Rows from block 5 of a small rotation predictor, named by matrix and row number. Rows with one number within an expert belong to one neuron, the router's apart. Each number is 128 + 32 x the weight over its row's rms, rounded and kept within 0 to 255. All counts start at 0. Numbers have three digits each.
After each expert's rows are labels from the 100 images, of 14976, where the router gives the expert most weight on average: "top examples" is what is common among them. Only what is clearly more common there than usual is listed. The data: stained colorectal tissue patches (NCT-CRC-HE-100K).
# router: router (model.blocks.5.mlp.router.weight, 64x192, trained with AdamW), inputs 0-95
# up: expert up (model.blocks.5.mlp.up, 64x48x192), inputs 0-95
# down: expert down (model.blocks.5.mlp.down, 64x192x48, transposed), outputs 0-95

# expert 36
router.36:137162174175139096154108151079120121149144187164099117108079183192131133124125089141098131164123092101112177111143183070104085095105161161168079167119142143134145099097080128160138093080087213139115125151147122132095099147157115120183113168105129075127179116067142179143121166113119129227
up.0:146096140179142150163157063143149092169134146133119130109163083096141145166128174079109122138129108183155096145176087152103153115159132099158132169102107164102118136165154140136091145169105108102136111125124136088143129128099146150132099135077165081116101151183137103145160143162125131117
down.0:133173149164159090158105097106117111133183087158124122156139097140090134147131107178146095095098172163098137097126089128124052168132097163068129105109103153139123081111077111148173121150126180133125163076054135141134139113111146169130124152129144133153202159157109102089088158128183111140
up.1:189165083096089126144132132122054088142172147149147084152104106151136143110147080113206144140130126127095197086163113117140126155115108139195144150132137112132157123129122143084170190118103099138108101115131104136105153131062122130167120122130063101149054081130212090103145163104070127186
down.1:114105143144156103212167123178109096126115121091165166143171140101156097077130122161129047121121126164097152167120092122099152082144127156104152106139216202075123089122187073202117192169169145148155098180153111123102137133187140153129122126099113112156089165095140098140092152105133095067
up.2:099126209126145155106089144107089158138100190161131094105107174154144112085070097138090144113093088124223136127080155142105138092173122160107083172079131219143123122150141098098140113077128147179132102150153126108145123170121112180157120111146080093127141183081162163184134117160133141140
down.2:064103096153095145137115126125108142126112088180127104134162161088147121129112133166145125150145152089128144110118133077143130140134120142146019113096117080132117102248146142120108118142148165129177142169114162110125086072108151111092193164119155109143133189152080159103157156129095092133
top examples: tissue: tumour epithelium; tissue: cancer-associated stroma

# expert 52
router.52:098174072133100143171164170073091133145119132135083139171132118129154182104117162186054137176166162104154145135136135146084119149130109126152149150148150134147112094150140153120108129176099119093138189055115146174119092144164091079157123163098083093139081103115061120151157167120121090104
up.0:099176168163156121142150158136153112124103116122066090109105150120131106198101155141119087019097132112153137169162095166109172107133166159115144105080116197164104135156117113127137108146107144185180128147116162162153162124115134131085127121180115139106104021069090094183111145112101146093
down.0:163074126054124150116091127126195137143134147132138152136154137079164157117132120156143113144135155150097155151068087075160158105143148125158127125119133087107152154136149180151098099119146135116127146146140171172128167147167083152104126113133099146140145147084097200072143105122076128145
up.1:137119065121143116118123082136077154133209112185175109143072167136148143115150124136123123128116090085128049107124133147134099155099123143169107126060082135107132131199117106077097127093127089085160123131125115139147100140115160135127103158115139149116159149102147138135131156111094134213
down.1:126124118161129114129129082088167136137091108119133095159131139122121116153091140146150100112147089117142165124073120131140162165094130164082162050174120149130080171157098164215209020080096142168107156094135113111142131165122082151135113138110043092196105179130130149118160180139142118125
up.2:133083155162146153057053135096051188139112132171137137129114115098136100112189131108094171169114147133151085116139123136204123072136148150078130197078128155139141158061134137132131086114150126183201150151109097146112151122119116174159108103114148131096111089107082129106116169122112123189
down.2:146131165143145177095153140179176144164188116104154119108128111168096125135106191141102154105125081105138109147129176097128089103139124125174128079182116090166077119110184137127110091136094144158084130123150136159170209113107086112183180175100152098153075099096137160127082108138110132111
top examples: tissue: smooth muscle; tissue: debris

# expert 9
router.9:174136150135104120136148087133132142144130143203143130058066167156101155139117109144150108060093083086139071157127139154119120133129156079111146111075106048103144136156134104140123139131077097161118074087151148084144127195116108116067163161106180149164113107158134126080099117118064122122
up.0:102187132129176160095125128098086111120094098128074110107097112136128125148124129090175154114157196141125130140177095159153116105157154145186199161070114091143127110059137125106164125137093109094135134139126178149094118129196155174107148118073151164112124085113073040137072171146152150102
down.0:108122119134089109176135117124145057074218142155120122078101111182146177124083127099154108119114147126129152117161106126144123131181113150133103145111115131097133155107127125152124053098149127101143201122084136145140112095087166187071148126097136147092134160110130168135101121120122131136
up.1:140116161153124177107186125138072209141073089117141131127143100121130142092240119123170109150131135078107102116119094137195130128142111097177119135153128115150109145164123148094105085173126134065147131113108108132138187114102154117036142095078137115127128103147101087163114121101113126135
down.1:165062148164099187129152103134111083162168172119099100134059176097145100112118182158151132107106124173145122137063114091121096147105156135191169133171125114125075056155125140107123115122167118126212153137143098129124091065138120137181085200108101073052144099119154108143133065125129114131
up.2:141121166147148146114138091127133168082177147095121075088106123090118106115085146086130157125149182086113195171184152123172154084096178111110080104226148184159144102131144170183134104134116164132115128121130107097085088126098169125041138160155125079158146111149154072123101096086153124135
down.2:163138138057133191166147132094094128120108198142108108149067050129122129120127118170096113131139102103151115124085159114102126162084126131095183106081112156116142121209130108170167132183210141119244139156124156130107122125132111137088180105112183113131146202112072133144141122124108130131
top examples: tissue: smooth muscle

# expert 16
router.16:090140145165142065158096132139080133163122101094145159112118137142107146129146128138074198107144142156147166099208073097140139098152159109147099105178136084113139111179144171152123178147100086129138084123171128098112065118174169164143149152145189157116152140141111130069129153123112164169
up.0:125235127076111087121149133121122144120142214118164117083097121105139101180055147089104157122146122150140148140100139124131142138102130122187180165153126061090133105112135106103137154159139150135171108139130147054120081094119199120143075157156049180079127144132109156056186113112124143167
down.0:112091155119161141164147128094143104139188147170185156131192152147133123122200078125189131114179110111144114123074120097145111149082121084158161164075109161158138079107079105145124190105134123144105137150142127117153126163171106122125152167095145137180143126160067111155151114123132136108
up.1:115134119107156122093189153133142149137132162111089163188113125135151117148154107088201101095171112129150103127158059106130125156071118138138197128139135056118100111149131148096083106141135069099139138154114110169122085123112151118113132138132137156084089099091109130105128158094101163109
down.1:115143116188154138115050101099129064130122190122117126124141122179112077136106173158137132096156076121120133158162153112163074124098119111084234113128153106114071054100118100107152111082108119143171113108141144153150086151094123182107177165133123153138067146045146205081120047133130135075
up.2:110097141078102142134104149130132133155207143171086172174170203142115154139174144170150076159104110133150072098117081157116108118117137142156112127098114145101071144126121109144131146061115129153105140080123168140136195139113113166069079139173114088152181163107150128156102157133105164119
down.2:124094153116125112144109095104093149140108109076147124180046130181161134126101159155151107118149118126127130160151086113128149178079132169127135123107093220108116110095130104155124131137108073154090156140159151070139102136140128087127147220080123122086116113093101053071140098101148141121
top examples: tissue: adipose tissue; tissue: debris

# expert 63
router.63:127134108124093141099174117109137171158108143139076066128118115147171151093160087140070141170150107141176194177115069074161137156108146203141174112142165081187113095134106178136132128145121130111124157159130156127115101111133143061150114167118101140144091121102142071206118132078113047148
up.0:130107149139133136142166146122068191128121129138094101107101103167147094102073081103108128114133160132131207168149068180137158078128170146105140099183081142143187143125128137121135146085128156185154104144134087146093146113146149106086122149176150118098158117180119113167054079178128097101
down.0:110153087099129191125127142139135060133144062123082155138146192107104075151118096181147154098136091135140144117169064159151127160104153116136154126067071185115100096125125091084175110118166101061161122092112127094106116136111073122112160186114135147085099070106080162074118160087083117131
up.1:149161174137150107145131162168102124151130096104108141107153140145119114173117040211117131128122092120158093192088070126171098129173126111185077151139140116147117145121156132120116079144123084142139164117110087137120155150133148150198105180093117090152133180153158124076099140107144158114
down.1:178176170140119114056148074110121071118165159067122136163101135114142144168115070116134162122099086167133140087157123130151106055097117086129108110097094201111113155116061150148133119143145049097128152123123145099135133160123134120149133128135158096144073130183161102119141111079119173147
up.2:169125115068115102080166084117109134159168119160156076138123083121136108122059164165124118072133192104134153106217087153097164130148129142049184087127132142159130126158110132210086171091135118172132112121162147147102128128119128163106117131136131135150170147121090033168071105089124136089
down.2:144158104092120136135143179125166120121168133175151226145079159111158138155138102138143148152108101148116051141073080134122132155163154127218154151138160149067125174144079132076125190144143166115138100131143068130155137148116084100109147134131127122070130112163151181119139138114085137156
top examples: tissue: adipose tissue

# expert 6
router.6:178156073130172083099130043101101141080151175068127146160110065205103091153133106145161117123155145072157182104103135141113145141110080146151149172170131128071082123068086177085120182147086208127129142090138158129141119141140148103131164109178094113094128141119121102153116156068060112085
up.0:170139222145115100133059099108073120095111176093125088087132058155132128119121144193138028132142138103142130148075094163159139162059116116156176093122144056126123131129170114092153121106126104070152114145114210128168170185166127132056098104134089142147117090144137113142118135129175145141
down.0:094162162121133060115113146146128135075173170157132121158159192186093104124146110162183113169203096146125083119120143149147138146067100109079146091109108107154054076065116136073126131165109175170183092147184106138068129187126135088185135103155122157134087161130150137109115072114159097194
up.1:144193132115143081094081161116088139071147192126097133097163173156115123082106054131067123158109127159180082122123153164080158109146160121130123211086183154083124133093112146118193132140127156152111115116105058166104163168131113133179085133185084122113055072095197169104117170135091116207
down.1:117083170134133142109120090143140060072133155156125112121144117105128134060150088125139134180123104172125170105176152137143125147142146096163102067096157139074199147174109097187167105096138115136135150145080143136104128121178133104168136103055111065196170175162153132119116169097160156127
up.2:155132094171160145108154128118060012096081141142182110115090095133129145106097179077096180127133115137139095180112164105105163122139101107171151182093155124150055114151141052166115125114079112142150113115140160100119115064103152135123155080134172098143172141123202119177171200083101114059
down.2:096187160110083145088130151096107058170173158150122084151157086129102129105143159158200097130171138139146128128073104178091153164125128099108197172124083063159154094083153140086121157152153091137138113142111091139121136150174074101134127124128129133110127097062095100083131102093195108126
top examples: tissue: smooth muscle; tissue: cancer-associated stroma

# expert 42
router.42:117137120154109111140164176171130142158129125115131142151144111114192183128117183126089160152162149081151159150102057118149143090071147157160180195118175133135150139172135167127120137138146174117168159144000131150153079183126081101132097162074131135199106131097116123120153103101132108145
up.0:064172131114107156097134153146193122117070081160154036078145120143112124175078153066131120186114095195185136147071132133099127121164125136149156141066146188176147152112127125132090155147117154164085197132125148112129092106129154104108152076126082088105109164141170126156119202143127118116
down.0:161116146102122128173158121158092148154150095127116096124107122093153128144095075124174070152168151135111105167066171135140125132109119108158114168155101110152143167149154142095127096126086068130132157117079085174086072135151193183136164106056116157117181099165127166170104132072127200098
up.1:170092124102166128155161116132214124141088089076118127074155199078126099179126141153104081114130066100078106104172063136127091105134086109187091113211115067169192140174164129153151107097163146085092138125148174168123145125180106152199091170091135088141173150172184120148070114179081126142
down.1:100112093130129156101109094084162101138108106102107150078115111147125140148148186102128155140167155200188135111114155134152099140137089096099135091133127104193145099095089155153141083061093127174101135125188137141159109119136141093158147195154075082118142120143126130142148156161191142131
up.2:191084075191088125150069145168128149100144083152135137184127174117093131076154137161136127124149085147100096094172086135082131114112077082139135150054117070096154128162134112051160127161094100134127104097137191145130063136184121103153136114148211106159128113135146103123185117083089135164
down.2:120113074122158124120117107145135137085085126192103104161091205124070186137156102199134180105126120133139094149178170116167144080100100107087092140118060111179132111101127123111100160100102170084202121147126185173108109138122065120173154135169229128159142108133100086129125103168126093121
top examples: tissue: debris; tissue: cancer-associated stroma

# expert 30
router.30:099127107124127137143145186062106110156135120120145130182108112155139163199111115191141068144158124182133144118073095124124153156119144158169168142096122157085146114200141129113134139061174145129137173113068180145096165058150208097174156118089055092108085130090162096146131153112103184128
up.0:120046140154161145222119158117106181157105048169085081130124138116114087127157074130120090076134121077141141154147129149118124117132120161103074068133097119164142108207090125133155101095169132118163141112120098169126147114145101149075187168136168140139153102122163078093118125139150152134
down.0:152137169079159135111169097144136121108170181093130112150106136107143118088092075122202116081118098131143092135136152174109106131109127162190132060056124146129118134148181143079159092150093142191141130179128114145126073165167130048157106166114143129143118147093119116094128134128103124153
up.1:139139126137144149142134125149047116105117047131157119123163136131119088079124052201179102124156089107127126106160155114144167135126148148063065132122138091129146128144140127174114119158112063155135110137141108188136180146184155135089122148130143116136102142156123107143141168129085139117
down.1:117112175159149110126085173113165116146208141131148069121142152103120092155123133180101133153164069138114114216149149125132171112188095106174132064133095134184136119107140103146138146065107133126155104143146145146126149099118124095184155100128141083188109156156152174169168138134100155126
up.2:122102105141091113167101087113181105116091167155102151148095128110106112129150151144180104119107138142086131096153121113127110140131115127173140158084108158153113123206181087151192157125163127164068143157123165093108156094043138153193040145151084054087152140205142095099102143129147137078
down.2:151126150165128095174157130105099115098103141086156174194121116159163118135124135109168123141088108167148107142150045119081154089154135120130170180095152119068180178165126103142116155162124121108086150143091138148134136217168114128099154074127128138200101107162137207127105159117092136073
top examples: tissue: normal colon mucosa; tissue: adipose tissue