config.yaml
qk_norm: true
layer_scale_init: 0.01
parallel_block: false
moe_every: 2
width: 192
learning_rate: 0.0018
ema_decay: 0.995
batch_size: 128
warmup_steps: 840
Rows from block 9 of a small rotation predictor, named by matrix and row number. Rows with one number within an expert belong to one neuron, the router's apart. Each number is 500 + 40 x the weight over its row's rms, rounded and kept within 0 to 999. All counts start at 0. Numbers have three digits each.
After each expert's rows are labels from the 100 images, of 14976, where the router gives the expert most weight on average: "colour at peak" is the nearest of a few named colours to the mean colour under the peak. Only what is clearly more common there than usual is listed. The data: stained colorectal tissue patches (NCT-CRC-HE-100K). In brackets: how many of the 100.
# router: router (model.blocks.9.mlp.router.weight, 64x192, trained with AdamW), inputs 96-191
# up: expert up (model.blocks.9.mlp.up, 64x48x192), inputs 96-191
# down: expert down (model.blocks.9.mlp.down, 64x192x48, transposed), outputs 96-191

# expert 48
router.48:515476529510543542547475477455577499507474421507487442501548501545544546475486526452510502427466512451475489480473517501508476525507482544530548486485444596570546577543496570541506487547469470538544462488520496536510485540432452518498439462474500421500512522457521504522448526526482484447
up.0:518519537518503519494457490464588461494531508456483552451520476528455458433488534475510454485527483489537506508502499534561493521540570540518524539590559580412483512485507574486544511512509508502516480466504593471509437505537471532477519441425493481536498458486449512542504461401439468502
down.0:444545520547531468487490510500524483500506517463456459532466552500506555486434487555495476496496425515522500535524476591500446501511430506499493507483594526448505470537560425475536480436473510500491539456513604467482526482487403470556524509495486528503567496457450546544438500548461545425
up.1:482543482521573493483504553507523509485556562473498498391536486482491448460514495523509430471538538501449505474494490521489489545459487413521532543473479510452514537512534513513465552540446479490529499427480478536517495522593524461493498526433561475590444537468471486588538516493524559422
down.1:526484513506470478507493576478506490594444495443442545554458428531523508533466500504509479451374463551533557510467508517519457490442539452476471579475453571574478553501549495475503444477526526524426505510511566523553449483506524416471489469557513551477541468514509503486588432472463513494
up.2:462475527470511489477533506487454518476509541505505451529503589509560514562507491542469503395491500496485482529441468505548496540570505483489540516586564530567486578485529504498461459530522515493506515426480425513486429488524498552479462506575530488555558446535497541487463488493446453488
down.2:560525443495496458516457475500499561536416472453437501522432470482402466460561489513547613487561473518491430464489546503473529470513486486508528515502512473545519515521521515517485515477466493528509462460532552551503582486524490562427456544383479487498592511493505516461502511453511448546
colour at peak: white (94)

# expert 52
router.52:493438489477561563536501428545453462461474484484514446439557473511471473555458587503470547538549517461490551470512537422538501444510506544485472421424547426551554483531485535520536479492525484484547460459484483572447489520469465478612521470479559454482512487496459515527461457547489487462
up.0:586434469474450555504530453535497522470473556462522477533475480559509487571523432431521511500490398485550533448552446495430497413399528468505501541512454530445454558582526448533485495542544464542516543537493479520581543495510464537516522541498493504531487461480522469436423543506452485495
down.0:521452494491460433518474581459500466484528545455575534531524516496598496507511564495491473540478446483496526473603473490545499529539569505541474530476483537451490487458522510542458454503445526509516596572444604507497492570515450437439464543536464536464530490456498411517494474535497539491
up.1:463484481503472422421471564483511479482482510491512511598405499527552510451447473525556486476552479397547544515536511507494481469477455510516457463485472492557510550447500514503517459501479534506557516490544498508523467466512367424498484606573511537569501448493484549447489591506553487533
down.1:475383529538475498519527507423524542458488576519521518507492570446505519505548465502487526515507439502502461481415524380486549504540461419486455433557511529547465501507486487500548541500485473480521422483506520460484484461519413472494470408533394496517453528542470557497558629514489487510
up.2:499519457426532469514556483565549497500417438529484477553463554527483501480486439469483528521494522494567464545532503467440502498449470534516533502505523485545538408440492477409523453525484501539465536495532497399557493442511528582469543498500450534528565551483509545457470509436517485548
down.2:487518521537471479503493539477548572502520542527424527448444479467501527574510543460494508536455512520446515474476484500451513487494497471485469514485454469423558430501462465483475452537441470463465488482534487468554498481484464513468499530499475571590439491482525490494560499526519502420
colour at peak: white (61)

# expert 25
router.25:521567467490505573541494453495511538458509588456450518487560500498543449498437480514498495502510484450454509513484537467446516501532513453539490455515536541525572457493451499539518534453553486537578489442454558540513478531516486528498535464467528501493476489445511575532524567536492469479
up.0:504545469551604450465470576486464404527531513486549438557482479499552463489510458509525547522448492506540492431514475479438542491490493533496502496530541500534505422487429497511562497519491472506518453552569489562518537511521476473425518583549536524565545469467502555526520578444445483426
down.0:506452434452548484522443486542462506520525421426459512518549527565470510452526471506493487494490595498467498535523473473455592540475510440515448504514547587484475505498491532489489601465477504487448534412437488497520449519485428543545588493504511476489549434577444571560471587492528517531
up.1:487493591468511504432480480481445545493478458505539524580438510504505500481468440422528510490566461580525550490550539525374488485435491491541481459581494456512516493519523460535480518542541515526483535471475489510498512563567598521513421513488483490498459499508532481495488503433494448542
down.1:495462516554504379531489503529480558458442499536568579583518540459479473513495510490468498539509487455436510454492537519520521516464549531495492496530517509515520554518434544547489559459497553548531476479526508536481458578545541518519482543459416535432534493520476524524494536456534494493
up.2:516476464574482545492454478496508448425558541539494548595564516496463492435504478489513526483519498496482481540606507461494539511488526509494521480526551520459478467463498493440489585512521470487561445480574558527532364473485484492574539502490440480498511548472563540587498517447490418480
down.2:496514551511503534541541520465526522485496518510503479544462486495415519430451468423526521506472481541445571495569431433522504503489451518423462498510499507546520520512419482505459493562522517537421545523532492439466499444433520487487509436521487490570500519502488481425457432512584501440
colour at peak: white (94)

# expert 31
router.31:518449480558483495548525448501489414507568475512492395459479485528519491562432512459463530468471434513515458530462474487479471458500428519510475437558547494604519510551568469500504456527502460511515520459520482512522465597429503544510541476464506544484506504422497555539521487493483484481
up.0:530499437507410477451459454537521482536513487509639538519505485513615485497513460540492456533458560487556551503420498508562498452486527440452495557520490543554478450516561475526536414505492477521483501486491511549491458506412524498490555426480493555535488475536468572527493501484459456508
down.0:496521503405414539458551539516496476535423491526502538494544525529487509439495494487528493457523528513549505559470562450481462463504577484530472510590491445475538504487544457416536584523472495477460499506470513510522501564522457529456504480467478532491538549530466523558415603508473471553
up.1:477506559481508429489477491470423473530553493406482502512481499579498556525508505477502519539514506503468545480581505491514487449454476470411518500542489514449462526516433477405379509498505500553533454499543449533532549569526426559472537538469568496474507561481512542501539492474478554507
down.1:462581524444505607533461532515434509481537533500521468499530520524511475509478495521547492504510365528453570499533456445486533484504455515536494401444497486451447551514480533504473457508539489483467486431507522516565451515599479455474482514450501481524471462480470496499489480489552483543
up.2:486486563469530443463497516508480483459552535535481536512488463414496472480515427458511456504505501518485448474512436461535522486533540558534505482476461442501524493536569463565587484423506552564499502473509540541513464464480392533533527457560511509543502576531540483432408525428521446564
down.2:533574522483524459477500510450508487501391557504493514535513476499524483514514567429461553555559503422435520507511470488503494537405517493491443510498518508569528535458466477430592520505476443486533541438506558564543493508518502435489492511468549457423469597553454437491467488492461557447
colour at peak: white (88)

# expert 4
router.4:471477448536512509493469434507502524439520504457482496430516486480465514471521530471489505492418492499466501516505556500550486553500514493498506411466644518496431450463491435547498540476517456442515369551481509500479550583433529527475465474505501492469509496453456566510486488563483523486
up.0:507540451484538459434535486454521510556454542486486530534582485522489483495489422505426459545502456420454536523601474517487483546520537511462521528456512516559512468526516474479595464469536594566564434485519500476474503484414554458500517483562550556495501454532481415473482485565499533541
down.0:421547487518479476502458538539533431460520408503541483508539489497505551487482392535471536527509454446477541495539495501563499534483519474576457530479475556500465564465532474414545554496448523549502484479479503513509487473498504501528448511550528513409543521475517472512397481540545518531
up.1:536565471515588448515494556501505429523480473475443470447530501507527491471506512476437572468454582509475480473485458508474526518500573483482554418431588479512446496550513458542510558485526513477528409492515484508536497508420506528504538484549523495520535575545457468496502434528481470556
down.1:463551562461499551454460496488489539531512494456486465554443489509478453467539467534445528490505431537481520537494467431449483600507505491540509499502472421532560526517487543536421541525518449520436489567588503413538475483408469551542507499506530534546403426501444561502489485543542458508
up.2:530509549541449446457526523491513504443508465566512485509444518525526468530478483473526554504511522426552428511497503506419524432458456488502477473485533519456430461391486535575538467482516535555513536462551520483500499451494464432430510565421495576591478512571531441494529516448548469561
down.2:410433516480529557517414506498525453506474450579509546550457493457457504470518545492528498509511463549505469471574461539460512463481593549536422528491400475506468447459547504498447514525539511511530561481511507499496574456524505513435550529520515539554425546464427500548512502501452479471
colour at peak: white (99)

# expert 56
router.56:518484452528441574453520445553409491486473510472450524454471521472508506455505489507553526459454451403480494478442560438477496526511554537472484504464463479525527492482500498497587605455500537509582450469494512547495462525516458496505450552436535481511470521431559517512440472568503517481
up.0:439520515434418539513443477476542502508427457476537522547517561495554516493517536531571543495529521489452539503482554499488521462518507564470550537556507536394494509528491413490511552537485513527525551530490497499461517467531518546486519516471517520526523437498518531509489447498433578478
down.0:538451503502448508471541485470477475573555492425502524457511520468496506499473515436478466528532389457499498519503471477503485510481455452473569478559514520512480517521464473461516564449473539499498498528556443486591492459540524417467497568526560511514389476525502482480495463463490471499
up.1:466568466495583456477463514524447487500558539468498575521516497479557475439504459460480471447504542488521520506521500487465515533584541525492524574447427505524562443476461538509493557456467529435538493546523488561477482461508419521502571493403580552571493424480540525511485542486500469573
down.1:526529532559470503466505481419522523498519464502550485462512539537474507508407499486538557535502500596486545469515576432498478490484538481559448448503445516539472488533527453548472471651527488429479505554456434527510587520532524390508499535441564533534534520489502509538538485516497494455
up.2:502595520480559572483485545553424521513433418560522512558483488457515472538473494514550527456514549418443507557416485519535491480537474545508545547547495515559575587454523559459425472444458523543551515466404504515451511446525438479463482511547487518515555486535544503519484455480505470502
down.2:543476528479542493430499481496585437501517517463561539526502561471439558499500568548440530482472447570464511511479545504462450535512477479573555463518515500479474500517542444491510473495539563499563534426518435515560518492511562551598514530492515380514493539483523530469460509463472459456
colour at peak: pink (79)

# expert 8
router.8:411517532439522498542492431496495477445536510468517534484503443418523511476546497466511532482516548472498543471468542523448526477467564457492535504546446450502453480511502533527497435566435500563559543448474516530543460554523452449546499460511551460481553499586496582555476455463401519473
up.0:477502496482558470483506499528492499534534507538514499436437450513454592556487493506434474530550533476553504478461521555483487492487553490494507552556507543449465479522460588552494483509560494490450463486547543499471475471502511519499515488587478603448463433503507458511461526483474503548
down.0:476495481583428484566446453511454478461529535448493477489489513556484490539502484483567534491432510484486544526407497531451514470481487476534441537438520526500524500487481510541517550511478548490535503523496493524503504481420482519566508448539526502532565413557521460514499547543557575494
up.1:429512516434494519587460511548477513483493548496474556398626495495531498491498486497480523458493534442483496545477532508514543508513516424469501499545482537514446512506533500463523487501466505552488453518468563497519418466457579584457441513456428579432480516490501505511532493543497510587
down.1:525561473486420485487566501501498477513497510452544465551528470451417527519471548519427464497538437542471505530568530428508479525547549495511453468544487521584482492493471528515422521490499506508544488525548498519544543438509480510464407420493479532450498501472434495469585522487464539526
up.2:448547560511574510527517498464543432499414531487489486481489425471436447535492518454566541569477569538542492424523481480446441548432510545517469551466534537450522469521493448523515455522423502551518510486559519515480562474494447531509512498561492447503525481552512512467538462387461521466
down.2:502496617479506502506522538415491516509549549483383505524531535526477500476497567581558506540447522538488469441503462527500445417500477467507486514531452485571442449529470501532495497474519503487566540544571478531495555532468489511488485512462519486516521536475480490479522522515529481510
colour at peak: white (57)

# expert 54
router.54:503476450500457556529520447582519509505404451463511457504513554505537523499462465494505530518488410556473518499513558502493482532487458497469553493454556586535492509448471593553463531530471488546552429545449432467490503521474448533530491522485534502483595535440466456530532560457412492513
up.0:503431459568500541483506490481488504481566431518522488569404547455579515520587502479610454510507505520497487522429417486487475458455512484550477538506419489469592492431501492458445529518480541469458549438521523493505534507528525494510515464373485457534510553482460521555455567426478426501
down.0:444514473526510491455504527496535557544522468533475577487519561486514544432588467446509462483503538510432473526460504461499503494479415508476539405533463497454488516466549512560406518528573511477461553520590479533567468533468501473536517481543466526535552463549526366447473486518477547528
up.1:495537561446421468463453488466534536565547547475555430508516544506461480463540526516427548480463415488517551495561492482500525484443515441459517444447600501477450588545488571496470435509470530496527541519584484536480525537449552499480459505593483483496533500460516535453521522502546575553
down.1:503484468478462510476459496565476514504491457511485539515437462484541442444470491493469490541519416510526468488493529529517509466477464505451516479532526514479444503384525561531513533452521510464479453565539493500430518467547445460542467536558488493497523463407522526476557487513517529501
up.2:531504485507510440485515558474526531522534449413531572527626475549495455517468529513476450505581503531546436431504518492563465525539496488554553553500499453491464585569507458517583523508525498460468494438477457436467484532535559479438573468527572516511524537481517493519458496506556541566
down.2:569485555517546539529475581531563468490530438579497537528557485506514461485507441493525511541468531467488444452500488572553519464502525575565437532495497490480490524441500525453552507491473473506578550488560549539475474443501480455463511542485516509521405539541482461490422440526499479488
colour at peak: white (85)